config = dict(
    slots_per_expert=2,
    depths=[3, 3, 3],
    eps=1e-08,
)
Rows from expert 4 of block 3, named by matrix and row number. Rows with one number belong to one neuron. Each number is 500 + 40 x the weight over its row's rms, rounded and kept within 0 to 999. All counts start at 0. Numbers have three digits each. After the name is the row's rms in percent of the matrix's.
# gate: expert gate (model.blocks.3.mlp.gate, 8x96x192), inputs 96-191
# up: expert up (model.blocks.3.mlp.up, 8x96x192), inputs 96-191
# down: expert down (model.blocks.3.mlp.down, 8x192x96, transposed), outputs 96-191
gate.39 093:571522517503509452510474525474498517516455537506464430485468541563531513449456598508476531511518478498516508473459478553426566507484482430555536436521529512461523495584533488492467492518508548538497524422446483464512500534516512519609485489508471440568468483486561516511601432492529526527
up.39 072:518501537511462500494488453535478515483583401508539543589482464528521453454535428520475564520499550489433519501536531508518425502444507465454533502508445521502550518424482477488577471481461418490511407462599507551544509458464554475447489456475473555453510522497483494469445514471499434436
down.39 080:581514515497462449496484493517508554498469484480521504580510519528540462416408592486434540536439512478524485480499505520438590438514506464574563483465474450467530469525589503556490514469535530529482485481437529528549499523524552454548503480487424455576477520468578524535556397425502496448
gate.40 151:500454507491457500467520489477532507438525498484534509545493417503444504503522460515476557486488527513436489500587555507518463571502575514528473519478415478497473495493414507544535530467551527479535513523549515543529497398512550504427527551482472515478453551417482491530461508548514445440
up.40 132:497554477515561501537483511526481483575451537516473496448507584492542496511467548479519450503504455488571518497414443494478561454512425467492515483518595518496522497523584494459445483533461479521472502481424482451477495611471438504575488458512523467526532452577527513469536497460493564567
down.40 112:498515517536419491480512428478482487450563486466523502554528420527460518480594419545540520495482532501469466500579553492531445534475530541533512476473419486517494438474426519518511494440505466487517459511580506530519522397537541482448497503497484522471506557461511480531425525464489426439
gate.41 105:509493439423478513458536448572473456470565438523477542517506493451493554521564468531452455564488481420504556491524566508586438470539512509473494518457421487465488527532483443515579545491573499463522612502513499470476462464478531502488449511532494512458497541520474428502488491464492506461
up.41 079:540491554588481489508450508406507520512541468483491445484448434586552467461506499528495555464498541539424463494480456520479508492465527451503536556477484539512518522439500547522496460522430431494424442549534523543544509496545546478473475468507467507506486563462522487482480484535538469472
down.41 094:477473488488540515497482508537460457494537503544452518490437485497498518524561497548438479567529503440461607427459481542571404514472508427418493495464467557538505537483447429498531525548538512484485473525519458417488416484467506485487434503534505554457523495479437431418489583525539515453
gate.42 078:570473544526494475495453534455504535499506498467459479528463457585569458436491492580503561498518484522416473492453458511480508527477504478548544565495487551541520494467555521517457447492471395517428494504486526525558499461477577554529495473470469524513443455441559476499492436534513470496
up.42 070:541423558558493465476441563462515560512513506444492450542461481538515482458504458566498574498554498531425458490494477513479476517436495509567540517524494542581479468408505540490461437460478468511454433514488499506527498464517535507468492492466524570511452435432517467522471438575519448485
down.42 076:515470468519448476475490428455546518452492543422522458499514567502443513493461481441538495442521464546524416549570533481447597487505505539587465483527540464468482472557523543475459517456536542511536523463477494511498561501545502489490546495491504496532458526502545517620533460477479464577
gate.43 084:507483524582504552464533535494542532508518519484497504530515501451486485526465479519477513473481503515486498533563516471447507424523435478483500517465419469506507477458502541562468564459535519410483518470475542466511424566509459423455478563514535515472479506476543425496416485509467502451
up.43 077:581494499513467497477503464495535484558511514495491469460481523497503457492458507550466512493491458502460513508514473516443576442513489410508504556493404490439510512504589504518509552484557425505440557420459525487533417581499537456526477489497470493485403555532585413526476458508506457471
down.43 085:458521536529498470546468481443483524428484538475539480520468485580483496431526501460570515489538526545443454482519479504481516524503573514492452503460508451500507533545448517494498451545451525566518505532512499558554597411526492538467522515477456489533506499458452597507549559510540489503
gate.44 114:618491575588471474467510529458555524536476536482530497502420533526497570423507630504528529448540494544525477505472477540453516487413477413518515385478566427445476505464504520515493529511548536544522438466452518472607469426435521479571498470491467484500467533522480512508521485471540496497
up.44 122:485544480465502491535450466565427485481556415528455498535514492531539424501494409543438549567460531458454538444473498523537501490495510518486549572538449596535558517508532452473550474493441432455454514483543478514451492561518565511495484451523499526506540495495523459451514479508508497468
down.44 108:591468541554443443452495500520575535547511488460532477548447542465459529455472499541530547476527479504530481467519512539467548473463461454553550419544498501489479457443526522438503538457514493539518463461460481439567440555506537473544481431532472526559485530560480470518517472486541489433
gate.45 082:461472485514499539479528497501513498485467541491521480460520500440458482548414480445498483467494507489477518525594513476388588494573519454494456559516454509466512482559543510550481556496553546457495540453476512501438484545521493452519519553510515471531476500444552479542437469552452550526
up.45 074:554547413502504475535504456480516479584477462505561532481513532522494397550499440494492544546437472484479486515505559504485510462537470464520479520568472487452498493470603498472515483497449451571483506466480464536520478613510494460482508487455479479497487548610572536517495473430507427500
down.45 080:499455577553474539468496462453541543452498570473466485530442516557562581402534513504591475408542554575498504514499516539514506512473517536492496544477496444500490589524415499554475498537495507473467518543503575462597508479517469508514456496534491480490490541435477490445465510504552485471
gate.46 105:503473491532502479528516474398556534548445551448551503501555488511460453532445509459524550465482488549471427543530546449472536511539526526596437517527522489524435428486532576507447471448505544538543475508449489533512526539573476459460539562440502494541453509546551552551510500502463477545
up.46 091:501467553503501481519483465484521508495528454502539532557478464552505494472569474490520561488519553529491477489501526527580425538433532520482495465485533488521478509460444503522515477492474542526499449536558518494566524394475540555449505467486478541468477523470394531481527554451544435457
down.46 098:477439444443505559457508542559475482476527488476473530482585531440506489555439525456441427516456433434497511539461484470463532452571468527504512550529497529513510479495552477480518490459525503462520560513464490535434521568464485509499512512484553501498480433508539481575511464567446561546
gate.47 089:550504483506477464537460444513498494511571402485544511527490538543520479468538414485520507497500517507523482458487527563527527515456549498488527541599489583453505486525554468465592464490439414548518500424553525494533535471488581578521510395487497511502514543517439514515517515476558472504
up.47 077:557499505507480462477496548480514540534476539499499489547461570529549551449472562462504497478544510501556508493429481544417590477461439436552527456526584502481510498497562501467424472497505527526507449508400491474520500515448457484579465497502500451595512433520504531508506467486535610574
down.47 074:540497523507440463456477525507478538537479527435547490528485583493485526457460556466532513492533438484492459502450464501420585465466414495554542451552504475476485506474558520423489469464473517565501494525441459502501536582506486504534513472487521499602499460558501532576572435515506518490
gate.48 075:480538452464534506490504472567471471519503548490493480452493598434520533526476516460518415519527461451517540489482476509434557486530433474478495474534509594481483506519557467482479513513499498504479535450461485395451475567480455516630469474568555493538543443537481450518471437520500588550
up.48 067:512503508452486494518498493567475469496554431507528556499512505489476482491540392496539469515502492494472528489429452508562472443484458490433500546560441524498495513411501454485579501528511484529437413588558504497505511515436540495491483444520491560467557513572397522490460500520528482431
down.48 073:427457494461527575484478526502464496542510496484527527530551549478529477502501566459454519543485473508478471537527516452402544473428428559567526448560487490517505527496530538532478480472483561500532528503434524482457561552478424520518500453508539493546528504478510492538486415527470523476
gate.49 077:493488497458513524484529475544505506476570405532528560556510566481536544478575511481489519508498561472572526510535540514572484452477503528452518472491501438477527548517510462519533515478468497495541605460489512486499527478455498562453491492472498500484464554487444496482536568363499486477
up.49 071:438535502446516505532521446553485508460479510520536530529537551451521536502504503430545459495501535487587515494526546496519546521515512576494482466521548472499509477605504474482479489483497562507550573445492500465455559485506443583530518516491532459515516463488442561486552564420487525565
down.49 077:473497557506467509486443420428479513463475533440508450487548514515479497510502475484584532490483461526455412526525523486440549468494490610596443513516509477538465491534489557485438475479504511499493500505524526545508576480586481515471545490493502505505479490494537515577533424470506411525
gate.50 038:539543525533521515463492443445518523486465572457472498476444499539553488440483599544537496484533441496484473512509475549488580473512533436521501467421438494442517571474512488500500496522467437548438559526429517500555490496498543495548524464492448487524450508428510471536528524501533475466
up.50 031:455443420491539521468519532499481465504484521490431484459462535472442490533445528489467460471507463467485539507393467494500566555499480454473500467503477596496530515479486484458491505485501523424552449574499458480452481580499490462509486493564559490554514432491579424545460502577441592496
down.50 037:523365456530523509522474534495482476462468474478482519519485587495382543506499408531474529546495456472433494458499456460534534515548506489559511435496517535517507533466465528410473526489460464520524529523432468441511459503443489516490522445530466523595459570517498508542528582506519446429
gate.51 126:498528487486506484508513544478493515519434577495480454492508565516494533476458594472501484495518492484552506499499498504433563542504470477542507446527551480469524482590496494469434494509482555513515525423449482479477525556518420500596501530500514413569508456476585526516530494528484557569
up.51 131:495503513509478517483474452536476488452571425514492523529465458504527493489575419554482512524485540489474514492491509517586436441450501528432538507478451503512537549431470479497563499505459430475464480532573509510501490456498554490409478452513498558433499568516433464473486560450515411431
down.51 107:522475490519450501486497511470496520506467511442513485542553543523497487428418552465489519501466468488505467551512506482376562431528443502598547458539480467480533476526546537465460477472484520521533528488428511535506552561523488496531529513470466463580483468492593514615547429507484511488
gate.52 091:613473498545486481472472538489529517557501527483485494481487493506490456508456541541450528495492410517449490486445458509439573486528502428556514561485510517501472489465594514555510524491581491509486450539420506507557404512465568466540499476499463531492445500550557435525505400529515514490
up.52 097:493580429490531489546509458524470436521493489556504498507472560543512511477519494500471510527483518467583543465541512548545473549483496467460522430545496483431567537575477449437519512541424488531506597421517449472507519520482491561557510468524471442517550532493479546442553563431555497510
down.52 094:553523509489511461511473567581492501573520436532494522499469486429530444540450453548435514546498498468511553434477471505532488485519479465473526543498517546527457455439610463561542525465546500486468443502480481455483389523445550483535440456541521559516522457563469472440495463503518572465
gate.53 088:481575425445517499530457481609418444510530423541474508473515487490485463540523415515461483570457469441483547430415488498535481509545474518473506550530510509504502496540545434498578500519510517480479501541527445482444469521502533525521489427532494515485589561609450490444537497456506490478
up.53 081:517479557526480466497458510494496537446536430497518516556496378532507462483522468530486545530492573521429480482494549498563435505449576541495514540487445532553500493438461508522544469480491512496471400533599527551535510413530560499434481508486489552474483500439479508480478485516516438451
down.53 083:537574544534459444502515460495491505459537514492508489518478457525527549469570452541530507502528589513455499483481532497560436570495570482456464518439464476483450490478430498549521493510483489494491429525576485493529475429535517460478466530529487522466566555480473477457430565484498464474
gate.54 095:487503497470471528499479502532444485432542466505421471458504443491481504500546464559510438528459495487497516510496450508551439456481478546433522538537405482491530547493470470481579511530503451470437472511612508525463489499540516471436488487532515516437525532523516450478444448546475403468
up.54 088:500494388431480495486517439517498442550496570516501463438506541479465503540473505490482461524481435447481537497545540515436534519556507461531478494484497484418479488583538468468494537490571522490522560451454459493447464536553464459505490515521511468506454516570569494547487500520491494561
down.54 098:468458446379463523475488486549442494491518473522525518523576543451480494530469520460441517558433505423505526507561549486423531452499506542546515500531440464444522493571532452521526511439553554487505554465482499519411522543521492462473494503502512470541496519474551492605489461506442473473
gate.55 099:500517484489508530459550468476522446482553511496512494430458512477506578501595576469532417467543462505539514533513434503496511479510441442391497473489481467414530619524538518527565561576564504502481549485551516454508533421451511528541515493540495487423508524506439441513482461489459524498
up.55 091:493521490500541520488554475438559457547500549477551510410477477479513532535528608452540439443537433548488475566478438478504488518502448420425448482470508518449472550492535548542543541564572510547490461524541528450531544434450521516563544491515502496427490469513445461520459430510439514508
down.55 094:512593536458530390556449542510460517550435565489448474448467487524558490455459557557514498548558541486487514461449463458558473548514547490481489522416566417519471486553573480530499465523497597519458488537444445486480475459537496469518440551524527487516506492528501539425540502455473505554
gate.56 105:539428518480507526434519556559538491500514510533525532557453473458459509481498488556450600483525473492487537495586484532465514510494487455511492470458431388477493527488465471546497587462552579477505551522471493491553421469423512535430521526484445520476421516444477468510517513486550472395
up.56 099:503420487453522520447534534562556510516502530500557553539506479420450484532484474493514549488522476492502507509567511502483515498510512500517469517488457425503441469481496487540499537439533574505522536528465490497518461477450482536413518560454488538480424490477453484551485538496513480448
down.56 097:457577498504530477540483480468457521492483506443483473449515504549565487494469564457519413525506574522511466505372501482524521503501547537443479568515564534495499501534564508487535423539419507518483455473523508508443586522551505483548476495487553486500543493549491518500513518520451520612
gate.57 143:511469504478415483464522436481509490418571480483529496538495425520467530497596488504491500507496541497444487499550562509558431547477580525499495512478428504474478500495411491517586509484540488497523497489600505546507529379542573503436508517488485508466470595460467498527467533515496418472
up.57 141:512446524463454489486531457461538495452524534481543517515520415515451501499528502496505516477492506519437468517568547497535460577491584520532463525470435501474460479510425504540544518471570497519538482492554526557530530396523553518437547544463468506463431557440488520545459508547490434476
down.57 113:507480489476587528533482574537544511568454516555469521436460533469565471513402555458459503472516454515544534492481434525488533473540494464472474558511580490505495549521567470525474523554512521500474568519424500492518443539447460555519529511484491484462438431499484536457568469515538572573
gate.58 081:543565478476522491505484454537486474488519442516505523530470577507532506481523551517462508544489505498536504482508529542526480478471533461441540442537501459444559534553508461473584503512464463555545560369508504486526502484454558545542483421472473498467493578513488500497563559403507461480
up.58 085:591526501556515455532452533485505499567476514500508489482449530542499455493451585533470579495507451505446496464421447513456557488506497393539512471478573507496491498456556510497501505540505521541500429532417433488555434516467570457581499445511453496540503531565544518488579465471534534488
down.58 092:557545501476519453541473607575507504548446480553531523514463547454474487527433557520432547569467488460524549416454481477493546491522513450510533477545547517510493492481544465513551539538458529542487467508433446475519421548458573490556523416517463488578547501566490540471593461502525554442
gate.59 105:471459509520514518530452537506506529489510479508527523579536479524459482479472420498494562523449571517519490477589582507512470514450541583544493505577395483524491482495419491504486481466462563486517472507505541515533521517544450501421516540501494523523520510416517519495450504534547446444
up.59 101:491427526498473496506440513528484557492532457468509498590518497503469478481480393532519558526476558499513482464533574509522480489458556585572523520569437495538460456483443486458483439409433536485513478500510509536498512553579483510411484508481531568551486530476504523524485549540525407466
down.59 100:469485495466599494545474527499515478560449534520488468410416543518469474458420552482499518513588501517502528481480414517519504513446516371411437514515538479469521566522540475470521516580508587510494498502470455464498492538485490498498483509519484496507473499512443516447545559512520549513
gate.60 102:534568464522479481479486468523427492459536459520449472540412480539532514463581495587455514547509534439496541463465494534557459482478493451450598461459502494474579550468470458445543486531438451476454516511537448513505475459496549470484454476532484484509527516504501500464535567456539491496
up.60 109:476462557506457557428543481513528536455574459482455500509501488447519569476559478513527420458522526510568502547510504487570446421472458589419517524473452470503512544458471509506505519473561432436491524494558571499480505487503453474399474543507556528424470494482477419501416517500470487491
down.60 114:462429522566517580430536434442532489503572492448466475487492483502530541483559477514554453422557499560520475560526519512525427495416447528464495497510465527508506535474450547458463482455531458446522501478562550457500525509514431490458464547527562539405456505468486414489407531507486468532
gate.61 108:534575476452481482485484469532430493450519414519488509533464510512531490476585504572465522605502548446515522487491527524538443445445503485439561455478476459461568553522484467463568478511456476531471524441563484526481502506501546476462465474484485489467498551520519514491535562400505422474
up.61 102:538538486544564460550437535479488482551451529494518498483484562538535470497444561499480560509513478512467492468431447508433579535492485420553498468546572552528500487506563511500480485545436534551499480501420456450535486540475545543651513430505458494563528482505501524486583458489529536500
down.61 107:569554485498511425550444574558485512514464484536531529529473536498515461506440541491442544559457476481493501435420480503475579488550520477534555516536561515517491486494573468502535495538433523560490502521418464508521453525474573559566526414494444481576547468545490552480617455499543540475
gate.62 113:472460526523524518533396554537507563505502487476476529596548543478503463511471433511508522524475483531558454467489572483534464462487519604577504489564514531570465450465449506471438446428447480506549475518454543523510486568523432540449516478470545577535527441492515542503533492541521482500
up.62 103:541545475482469486471615421452509447498514506518536471405455485527500538489553558477512465464531525489472511548498429513489534526492474407395504520459508473421528543528560505522566549563549493512461504475560467477497526420481566457539492507516465418449475578534475466501461528439466506519
down.62 103:558568520557426516471517496479543500479529532489468523503526475491551534521541520520532418418455402510481463527488520491484504472589472591556521461419526522521448484466509522552482502500556401508516510496468561527546462430486482513517502502498527495475469452540555478549472423530516513562
gate.63 112:416453540475505559431534508473499516385560506472461462469506450461515580505544508477533410466542536514466498537522466474513471470496482558436486523437445491540490540484433528551496515512549535418478502561601547487432545431540467493455488550528556530451502472412447427518437483556454512488
up.63 116:574576473517491440563452479550465487567493454540510533535478558553533444472510474543470552558467504469538519450465524545525492498473509468520554477561529496454541498522549457441536471508426450565479503437473469508554473541459532522535481434487459479515521531574527555457558532426554471495
down.63 102:449408528581498556482508410454505504445560509463434470514511466531525518461530428480552468434535540563488467546529507536512445493459481532488476545483446517542509512497424540502454452477560515434502490541565573488512530476517445478439447554516510527415476506420504446482408540504504476533
gate.64 074:496574503500527518502475472562464457444582403513484505465480501476547499520559497527517452514507512488459543490434452490544450444507468464366518505470486521506536571454468482501592532572490458473464480504575503451485473499481557496531478413540501538430578573541428425426504541449484480446
up.64 075:502499432469521488493484534530492468556474514511485487460503548460474496529435525515465504527505392461443518490499440494375556473564446445546487479491542476492482493537570498477477515500575554515531532546392428483450459599467478500549482500515496504534517461594523503506558447520497587497
down.64 076:514410473428493503478452572551485500511506455529508513536515518473495439525402542488397546542459436440426520469543520559413541425515501490557567488546491531508518511510544448488514500460538524516536559483407482564473460535469514511459480496463490497540422433516514507564554423554527547482
gate.65 102:495533412464541506507518503552502424540451579504493493418491547450462543548470547466526444481520425461497551483469452492485553552569468428502472448504551534473466475551527477495491553548551549512521548533438449421473443521451481519618512472562514468529543498562469488501533481540497567532
up.65 100:551424528557449465488501521452523544492480487480523493555492416541441475479482485541475610494489537537463446485573540510514497581456593522606514503499477483528489447474430515487464467441496525495542450504497480574543503438539541490417513539437464496537410530450559538530509519473536442489
down.65 109:522528507577479528504532479469508485485493497486505536547537425539524478537550491548480521481433513540492451501469556465531429553544553539527473518462474515517468461486448534556511494479460451505505475526560538534559480420529546497486561521460453502488533488460524490485460525501504458458
gate.66 092:517573515549468504508507430524465505460551416523481506553461527554554529447554492516479506510500563480555517470464530532542488494487502493464567488472528496477573533529503471473540481491393437477498514454545488506508508456500553488519477456524479457523565580491478504454524564410537516518
up.66 121:598516553609501483512479509451555533559488511497503486518480573547547509436461562517506562454511505554541471499442480527457571487458455430544529460521583482474512494492564535492450503496481481534501470432438523446598468545476501506578489447489460485505459518532525489482544528444539492512
down.66 131:613514519548518442501488538523575534592462518492520499488487542472521489484425529526505530469481474526602475488464491509504574492493467489545521520540537461476477456491643508494487535455476504513467509453410492456553439572511527548564507454511480474542442510557497495472552462447532495513
gate.67 094:531586475516487481510452445526433490487525430540493496549443515531525500491533497546448512576476549436553543436477562537531470455494494468474572438483535486472558529518514444469567491508429518496485479458529454489510486486517541432514452452541478478525564594526487527449570538381544502513
up.67 124:590530519580532453550462526455529500565453524503523507508476545565517469466452554506488591481499497540496483472450477526454571540475496408568509452534584511486503485497553516504465494525457517562498459468424486458594469516465534528609512432492437475543485524519522535482570505457552503498
down.67 130:613560512517519414546470577547538522564435519530530516499467532493504471494417527522479553523461490487561504439455472509501578501525498461541522504523555466496488458500610480515510548521471526548458496479409465481553429536486556538566520440507442463571499501566493534458594460451550527482
gate.68 031:480505499467522533486468477561463500407585499473464485516470512463545551443554525490499429542490463507514526492615499517449429404501497559495539489463509421533521553481449489532507527522553449454484558494505524544512469383468505505487497536518549533433530447447460478539505417493472519520
up.68 028:546492475426522481515482451545503508540575533532515544549502465518550463479473496469462488528467503469411523466462591526521535497528587468560490542479455595492469447509539467531506478464575479538534463579442544553538431493470521522472514511485487497516462479473518522495499418503538544487
down.68 034:564523583420452490506509430522502572523492484523550561539452549479615494457538486481589540497546543538510547498544494537505498528492502473448520523499502586493504529459547469556492492481454420529485522421498578443540434520431492491573513532488515498504479479433514497448466448509494518497
gate.69 045:548530492528510496518420525513472472503490444495463465454476518503498467502463487591482549517490478487442498470480462531464437491472439462519537447550492475553505492369529491510488495542452467476516461493487470472514447544515531419524481450521500545489535513546563451478512422469529423485
up.69 045:525568524525430470507517491481502536486477504506501478521489407548483545506561467497470483480480578496553494480481562527552451548479537541454525524541582530500529489496493489484499480500512453472520431435561492536499536397532481461458487547482496425471523503515506529484465526460533528609
down.69 047:500517479556486496473551467459454499486471441484476467452505438545445481495494464526540489488515596498528488534465459492554526531520484499469496618481459450476526497493575516513554499499480526441471426556560466535443586517537554433479528524514492462558529549495514481503480481504451515492
gate.70 118:498513474520554532557533445451573473583485510488597561469539552500470463553507484422573483463472469552483460548490527484506469474527463482467425480548542529477435468435532539517511509509452505584539426509499533476563522549474451489496547482476482511467524520601456539516456524456501473492
up.70 093:518493482475456520452565522525499494507478517509478486454491497452481495486452539513475477481507476470533532542568438478411566486545474423461510558481441422410544518551547489499520556504572460457490584439482488546460483535459516452507511569490500441489454496475588466536457467516429540518
down.70 107:533581555552515425541450490447518520517473534523498476494447456571574502448524516545558516500507534562476497453467500537532511522490516513490473510432518453511456536513519504571498506555496531540418466534490515465592491449531522531527438509554456475484501521507470514394520476437569482484
gate.71 104:526498541509492475506505492476509506466559428481532511500463502569547548445585484478545485474531535527531487503467456553517512491429505498461525515555475500461541566501525482487572476526432440546475498492557525529547577429470565602502513438475480511482490524480413506522501510486520453489
up.71 095:544509497525467466506518504468495554551446550483501481546508572546528504448445528474501517486500525493566491500472538514419593507517502485589526500539561486469522448534567498448406451467463466522527519424399480528497518550523443469541494524462510423591479468509592558536511497479512566606
down.71 096:548455502504415486425530549522508541485476520440512504530532545467483534495454510461528463445480451481556457533479482508408597446549452527586563493525497504493500448480549506423483478438446471504499550485439491539475536548496503525551506511488532457591468456500541503604510439549492546536
gate.72 080:566505562502479486457488484477509541472530443496475454571446456527561498407542541594449575502531560536495477507559519519497445468435520458490534489453469439495525558507514517555534503481546476494477541425535545510538491397498603482473494509477471523445446536410508439493510441433495440439
up.72 066:465468491488496515472506489415513525492470541473482430505503477503502488487441561524472520500503505513436472537590546477449501485517546519556481512474435476509486504539498553511480491482544531473515561481473519526450518503602494434462507574473516498521437483419609488554481403535433486505
down.72 070:448499455452518535499494572504455469508448549477493517465575508474477458570475528456469456523461439468434495527491505472464479476571487564527485468488547489500441486502494499484456449472529554509524516565432478554416535551518425463469512552482554473572510471520558537603505474550469553575
gate.73 095:547537543502467485508514489510468509458535388510498527518492493565529498448564503508501522511501561493497503507459453522528473447439468464416548502502480468453560567481501471470589471520431445517486484493564500542510526477442572485488497443487461489482534581544464518489505548437505449456
up.73 110:520524500517509475524503523451503518536429578513504473515495575553523510446446576471511546487512510495568502502488493528424603538481462457566514458522561449447538485574541496472426486501461541524501509436438480484517534540506441507563504515483477408567485469474571559506542526470511529558
down.73 117:548504482484480483496504580533515509509428560508517510530543551487479504498395544446501512489443455474565492507502498497406608468558459507588518498541511444463518453538591483492461524482481512518494552470395509528515497552500483530548541511484463425592483460501559538565554434507500536528
gate.74 092:548537516535464484497444478530443501480563404518454455537430508537554490461498477587461540528507535458463546426482468560462498529463461432475577506506505515478572540499542459484535503509487490472453474453542462468504458493484549473537424429543472500491522551502500469442513520481550506498
up.74 107:566502588579498490512499513469554526473501483504543510507461507536492521445533549496537549445539527562542474499467457526488512500423470443459517437531584455475515521473492519518508514527495534552510420445526509457595506422421539534530520444487448508458484534507421524469549589443540459472
down.74 119:580487555602521452531469509484596548545491506491539475503462516505476486449464494516533559455512515577578440475506480509517561508426499475533486507542512439507487468486564543499490537484505529513478455465475509466598464513520535524527518454518458504510463552526466513472550486431556452473
gate.75 070:492552501477477478498487541518430521465480425521487503541464519565546509436557457508448554550515571472574510487560504521491459527465493526476566490519486440482577554561504462484516468500392472499479564429540478556468539472467511559504497511477492480523564468420530538476512483441504507501
up.75 066:529453593537459488505512580508531553445495464498509523505480430508462496454494567491508550462512546521516493495426409504489502535432488504490523513485562396533497508463478489513504490508548615483499370554517486549527518415425524520464508490483479508471494485489448565478520556508495500473
down.75 071:531483596568484456534491525506556580513505525495523505563488473490419494438443489487539523445521535557584474497552461513522515496454517454487537482487442459499495440481506518501490504466582523487489416520516518497575479474490525455493490519538487519558506501479474533469467466492520533464
gate.76 103:535573439493501458504418486528398466475496429526461454486442492507481501516549489568451507620499526418491548403460509517539467487503503473450550465526538510495521519501508456469582511541470521503451471488557414464473472489523571455526430447540493506498554580541480498470564539462516477499
up.76 111:563506517529537467559488519465522486559457533521562536506467535572514477458488577474501589482506507532493497483471465547462547565464515400523492457508548494458507514506521490521501497539443532579501468496450495485601503459413543561578532435487411450538490517469472556485550511453567520475
down.76 115:553549521496553436587478544530520499546436486551565524480444539521471448493462497499493577567512513496508526432485443529523545517490507414471471505522538469495508503507558473500540538557455546571465460487471454479554462515468572523539535435508437499559532508530436565426590513447568512439
gate.77 084:554540538563499500523516491477502498490520482524509532474460524565539524434562546495520496462510544514529507499487441549534510487455481439427538475487529468439567578484476481507528511548437420519474503485518528483555506459432523522526504428499443451474490566497452515456500557433550488478
up.77 095:467519506484503488525512530474484518493421560510502485513507547526502496455434546454519532496509511476537509508524471500381607514514462480553498460519561464472543483577512492479427485512464564526521529451443483513476563542512436522556518537482479423578499441467557590513549522509492540556
down.77 096:520474498480470522517503584525532524472429531501521524522569519493461479502369514411537479448426474487546488524530502496407585443586482537559498522539506469481528466515563473522479512498505510526484536488448545576518533518490491482497576532463463450566498432466534561590511441572506525535
gate.78 096:551569499549489456526453550497440508475480486510456463518440524565507519453512518554466562528508534474528512466462451531515506513442493475504605457543497487506577516509507480440509479528411490510465511463495439506518499506484534517531471475521485453548538525488518529475553521477528499503
up.78 101:505492571557451552451534509463523560477516508475420461513506518480546558454503522525517432449507533517572488549484507479521505420468437563493542514478482469499533515489481536483428495474530389437477524444511573508494496564561415437458474554495549475477460488491586439499427498506454478542
down.78 109:499479537562490556433533512469546526500510538447412461467522486483543554490483516530545427432524499529555470579483505493504477462483434545487533519484491482504503499477509552474450493458528473430479524450498539482471491570529427463498453568516556498452456499499545415495421485523464477564
gate.79 107:559481512531458461470479502467491531507528438465457446525482445546524448462508485619428571517501512516405480502491485488508480512489545485532532579477424495523504502467548521518520457468526434488460514530514493544503488485543619451463484515474496541490461522492552435517502426499482434464
up.79 111:480548450470512526544505447572486436500544447552543573491515528493505523543556416434551420521467505471563536472492540530579453463511490527423495474548511559458506519517493445488568523518438463526494516487551514468514506507456481554516499436544492483473560539548406534462481553465548504498
down.79 106:534549532521495477496534491510487503511508425539450507482482401515565510483586471590456487521493557495521526474463468519590422555501532499427555555443493545489526504487523488543543498492487426463464507470556493472496442404489575527534439515512516499460479523506460453395471532477509513491
gate.80 153:445506415389500490520532506496451448494447536512513499467533455505453466549479513473455514550474495432440533507540507481480510559554554485531460525460436478475478472567457474499502499507516559504525538539487426562417529513535497472482523556484489446568510517498552556546502497523470524500
up.80 186:459484464419503489521562517480512477503425552502539518466557462487434469543460526455506522504482484480459498537555499471461529545555543491543432507466465445473449449556456498509477509495544567537557525524464452564455533513507474485468554572450486451544474500508546568562500518518463511498
down.80 144:561486569572515460495480458460592555584522495432544473513498520492537491467485484543570555441522505581559424518483511476506515503421471520545484504547528476513450441467582572493463489416483503520499457444480514444554496541544517528523479477505514547482446528553478464472514491447511441513
gate.81 105:487565398452509506480510495563427470524504460526436492517496554466544510512512486547426492598500491415542553482523548489524439493560460495489523464451513468508521507553525469493499504495513507464522645445464465465437462539502483487519452520511525503509543461532537467471533487429472535507
up.81 096:541496489568530532525467554463524459559506534545456492442469519540522463480463518526448532457472448519459531492466382524476562495494451433506511533484498526486540560482544509533471543562507435481419497550452532471571436560457493516551507443551443480491451509492551454462484436521548531453
down.81 108:484493467482576535550467528578478425528490521608456524450453544470475464550479498506417496570482457425524620439501443546539493500519475436444512519492489530520569535513529416509516563561526525458457536477464464416499401549449488526523497462543486506479487470475464488414531510510552521475
gate.82 146:456493489461444519483528423495495485434568469490522509525510435494478512525593453492490484519476557493471496508569574492593430546504568566478486535473391523491491504507429490523577509470500474456510521498615509537483535414560542488436508538495511496471493575440469483520456510500488442473
up.82 147:458463523474467529500526451456524494454542503487538518510525422503459484523552475486500504486463529520432479524577552486548444541502571546499464540466393517487468496497423518550551522481534483481520488522585543555522531425545532484431532544483479505463472564427490482534433482540488439442
down.82 121:545479489493554501517500583540563536596450517518500517477451570467533497496413576483464495487530493519589519485430480522502519455511492456459493507508596467470440542479588476495501504507508540531479516527411507475536427569459455494513494516499504492539489446558465524465554492514550574540
gate.83 079:498456525503450503484495469514502545454534448496499515600500451514484470473517423565476569509466580499510492482553571521567467525498580565555532533490443472515520500504427472503506480442454492460516571460530528536519496450543550536418497523481491501526441600424505501510502559475536420451
up.83 056:487554441478516501479526475526492453489489512481491488435501553431532536551525520454554390491524445483547507521424475470491529463557428484444506480534532573487503500525565511476510505536499459515486553484497472451442513540479478540592504460521561505474556451570439470497522485520446538559
down.83 069:521492458534439512496531461501466469487490480469529507557558466518478456536583385508507510510431521463499477469509562490520469542550508595585521490499473527545483411494493507475463481419402450488502504518530505558508495456535523526487528481488510507529529528490513517514451502467518445499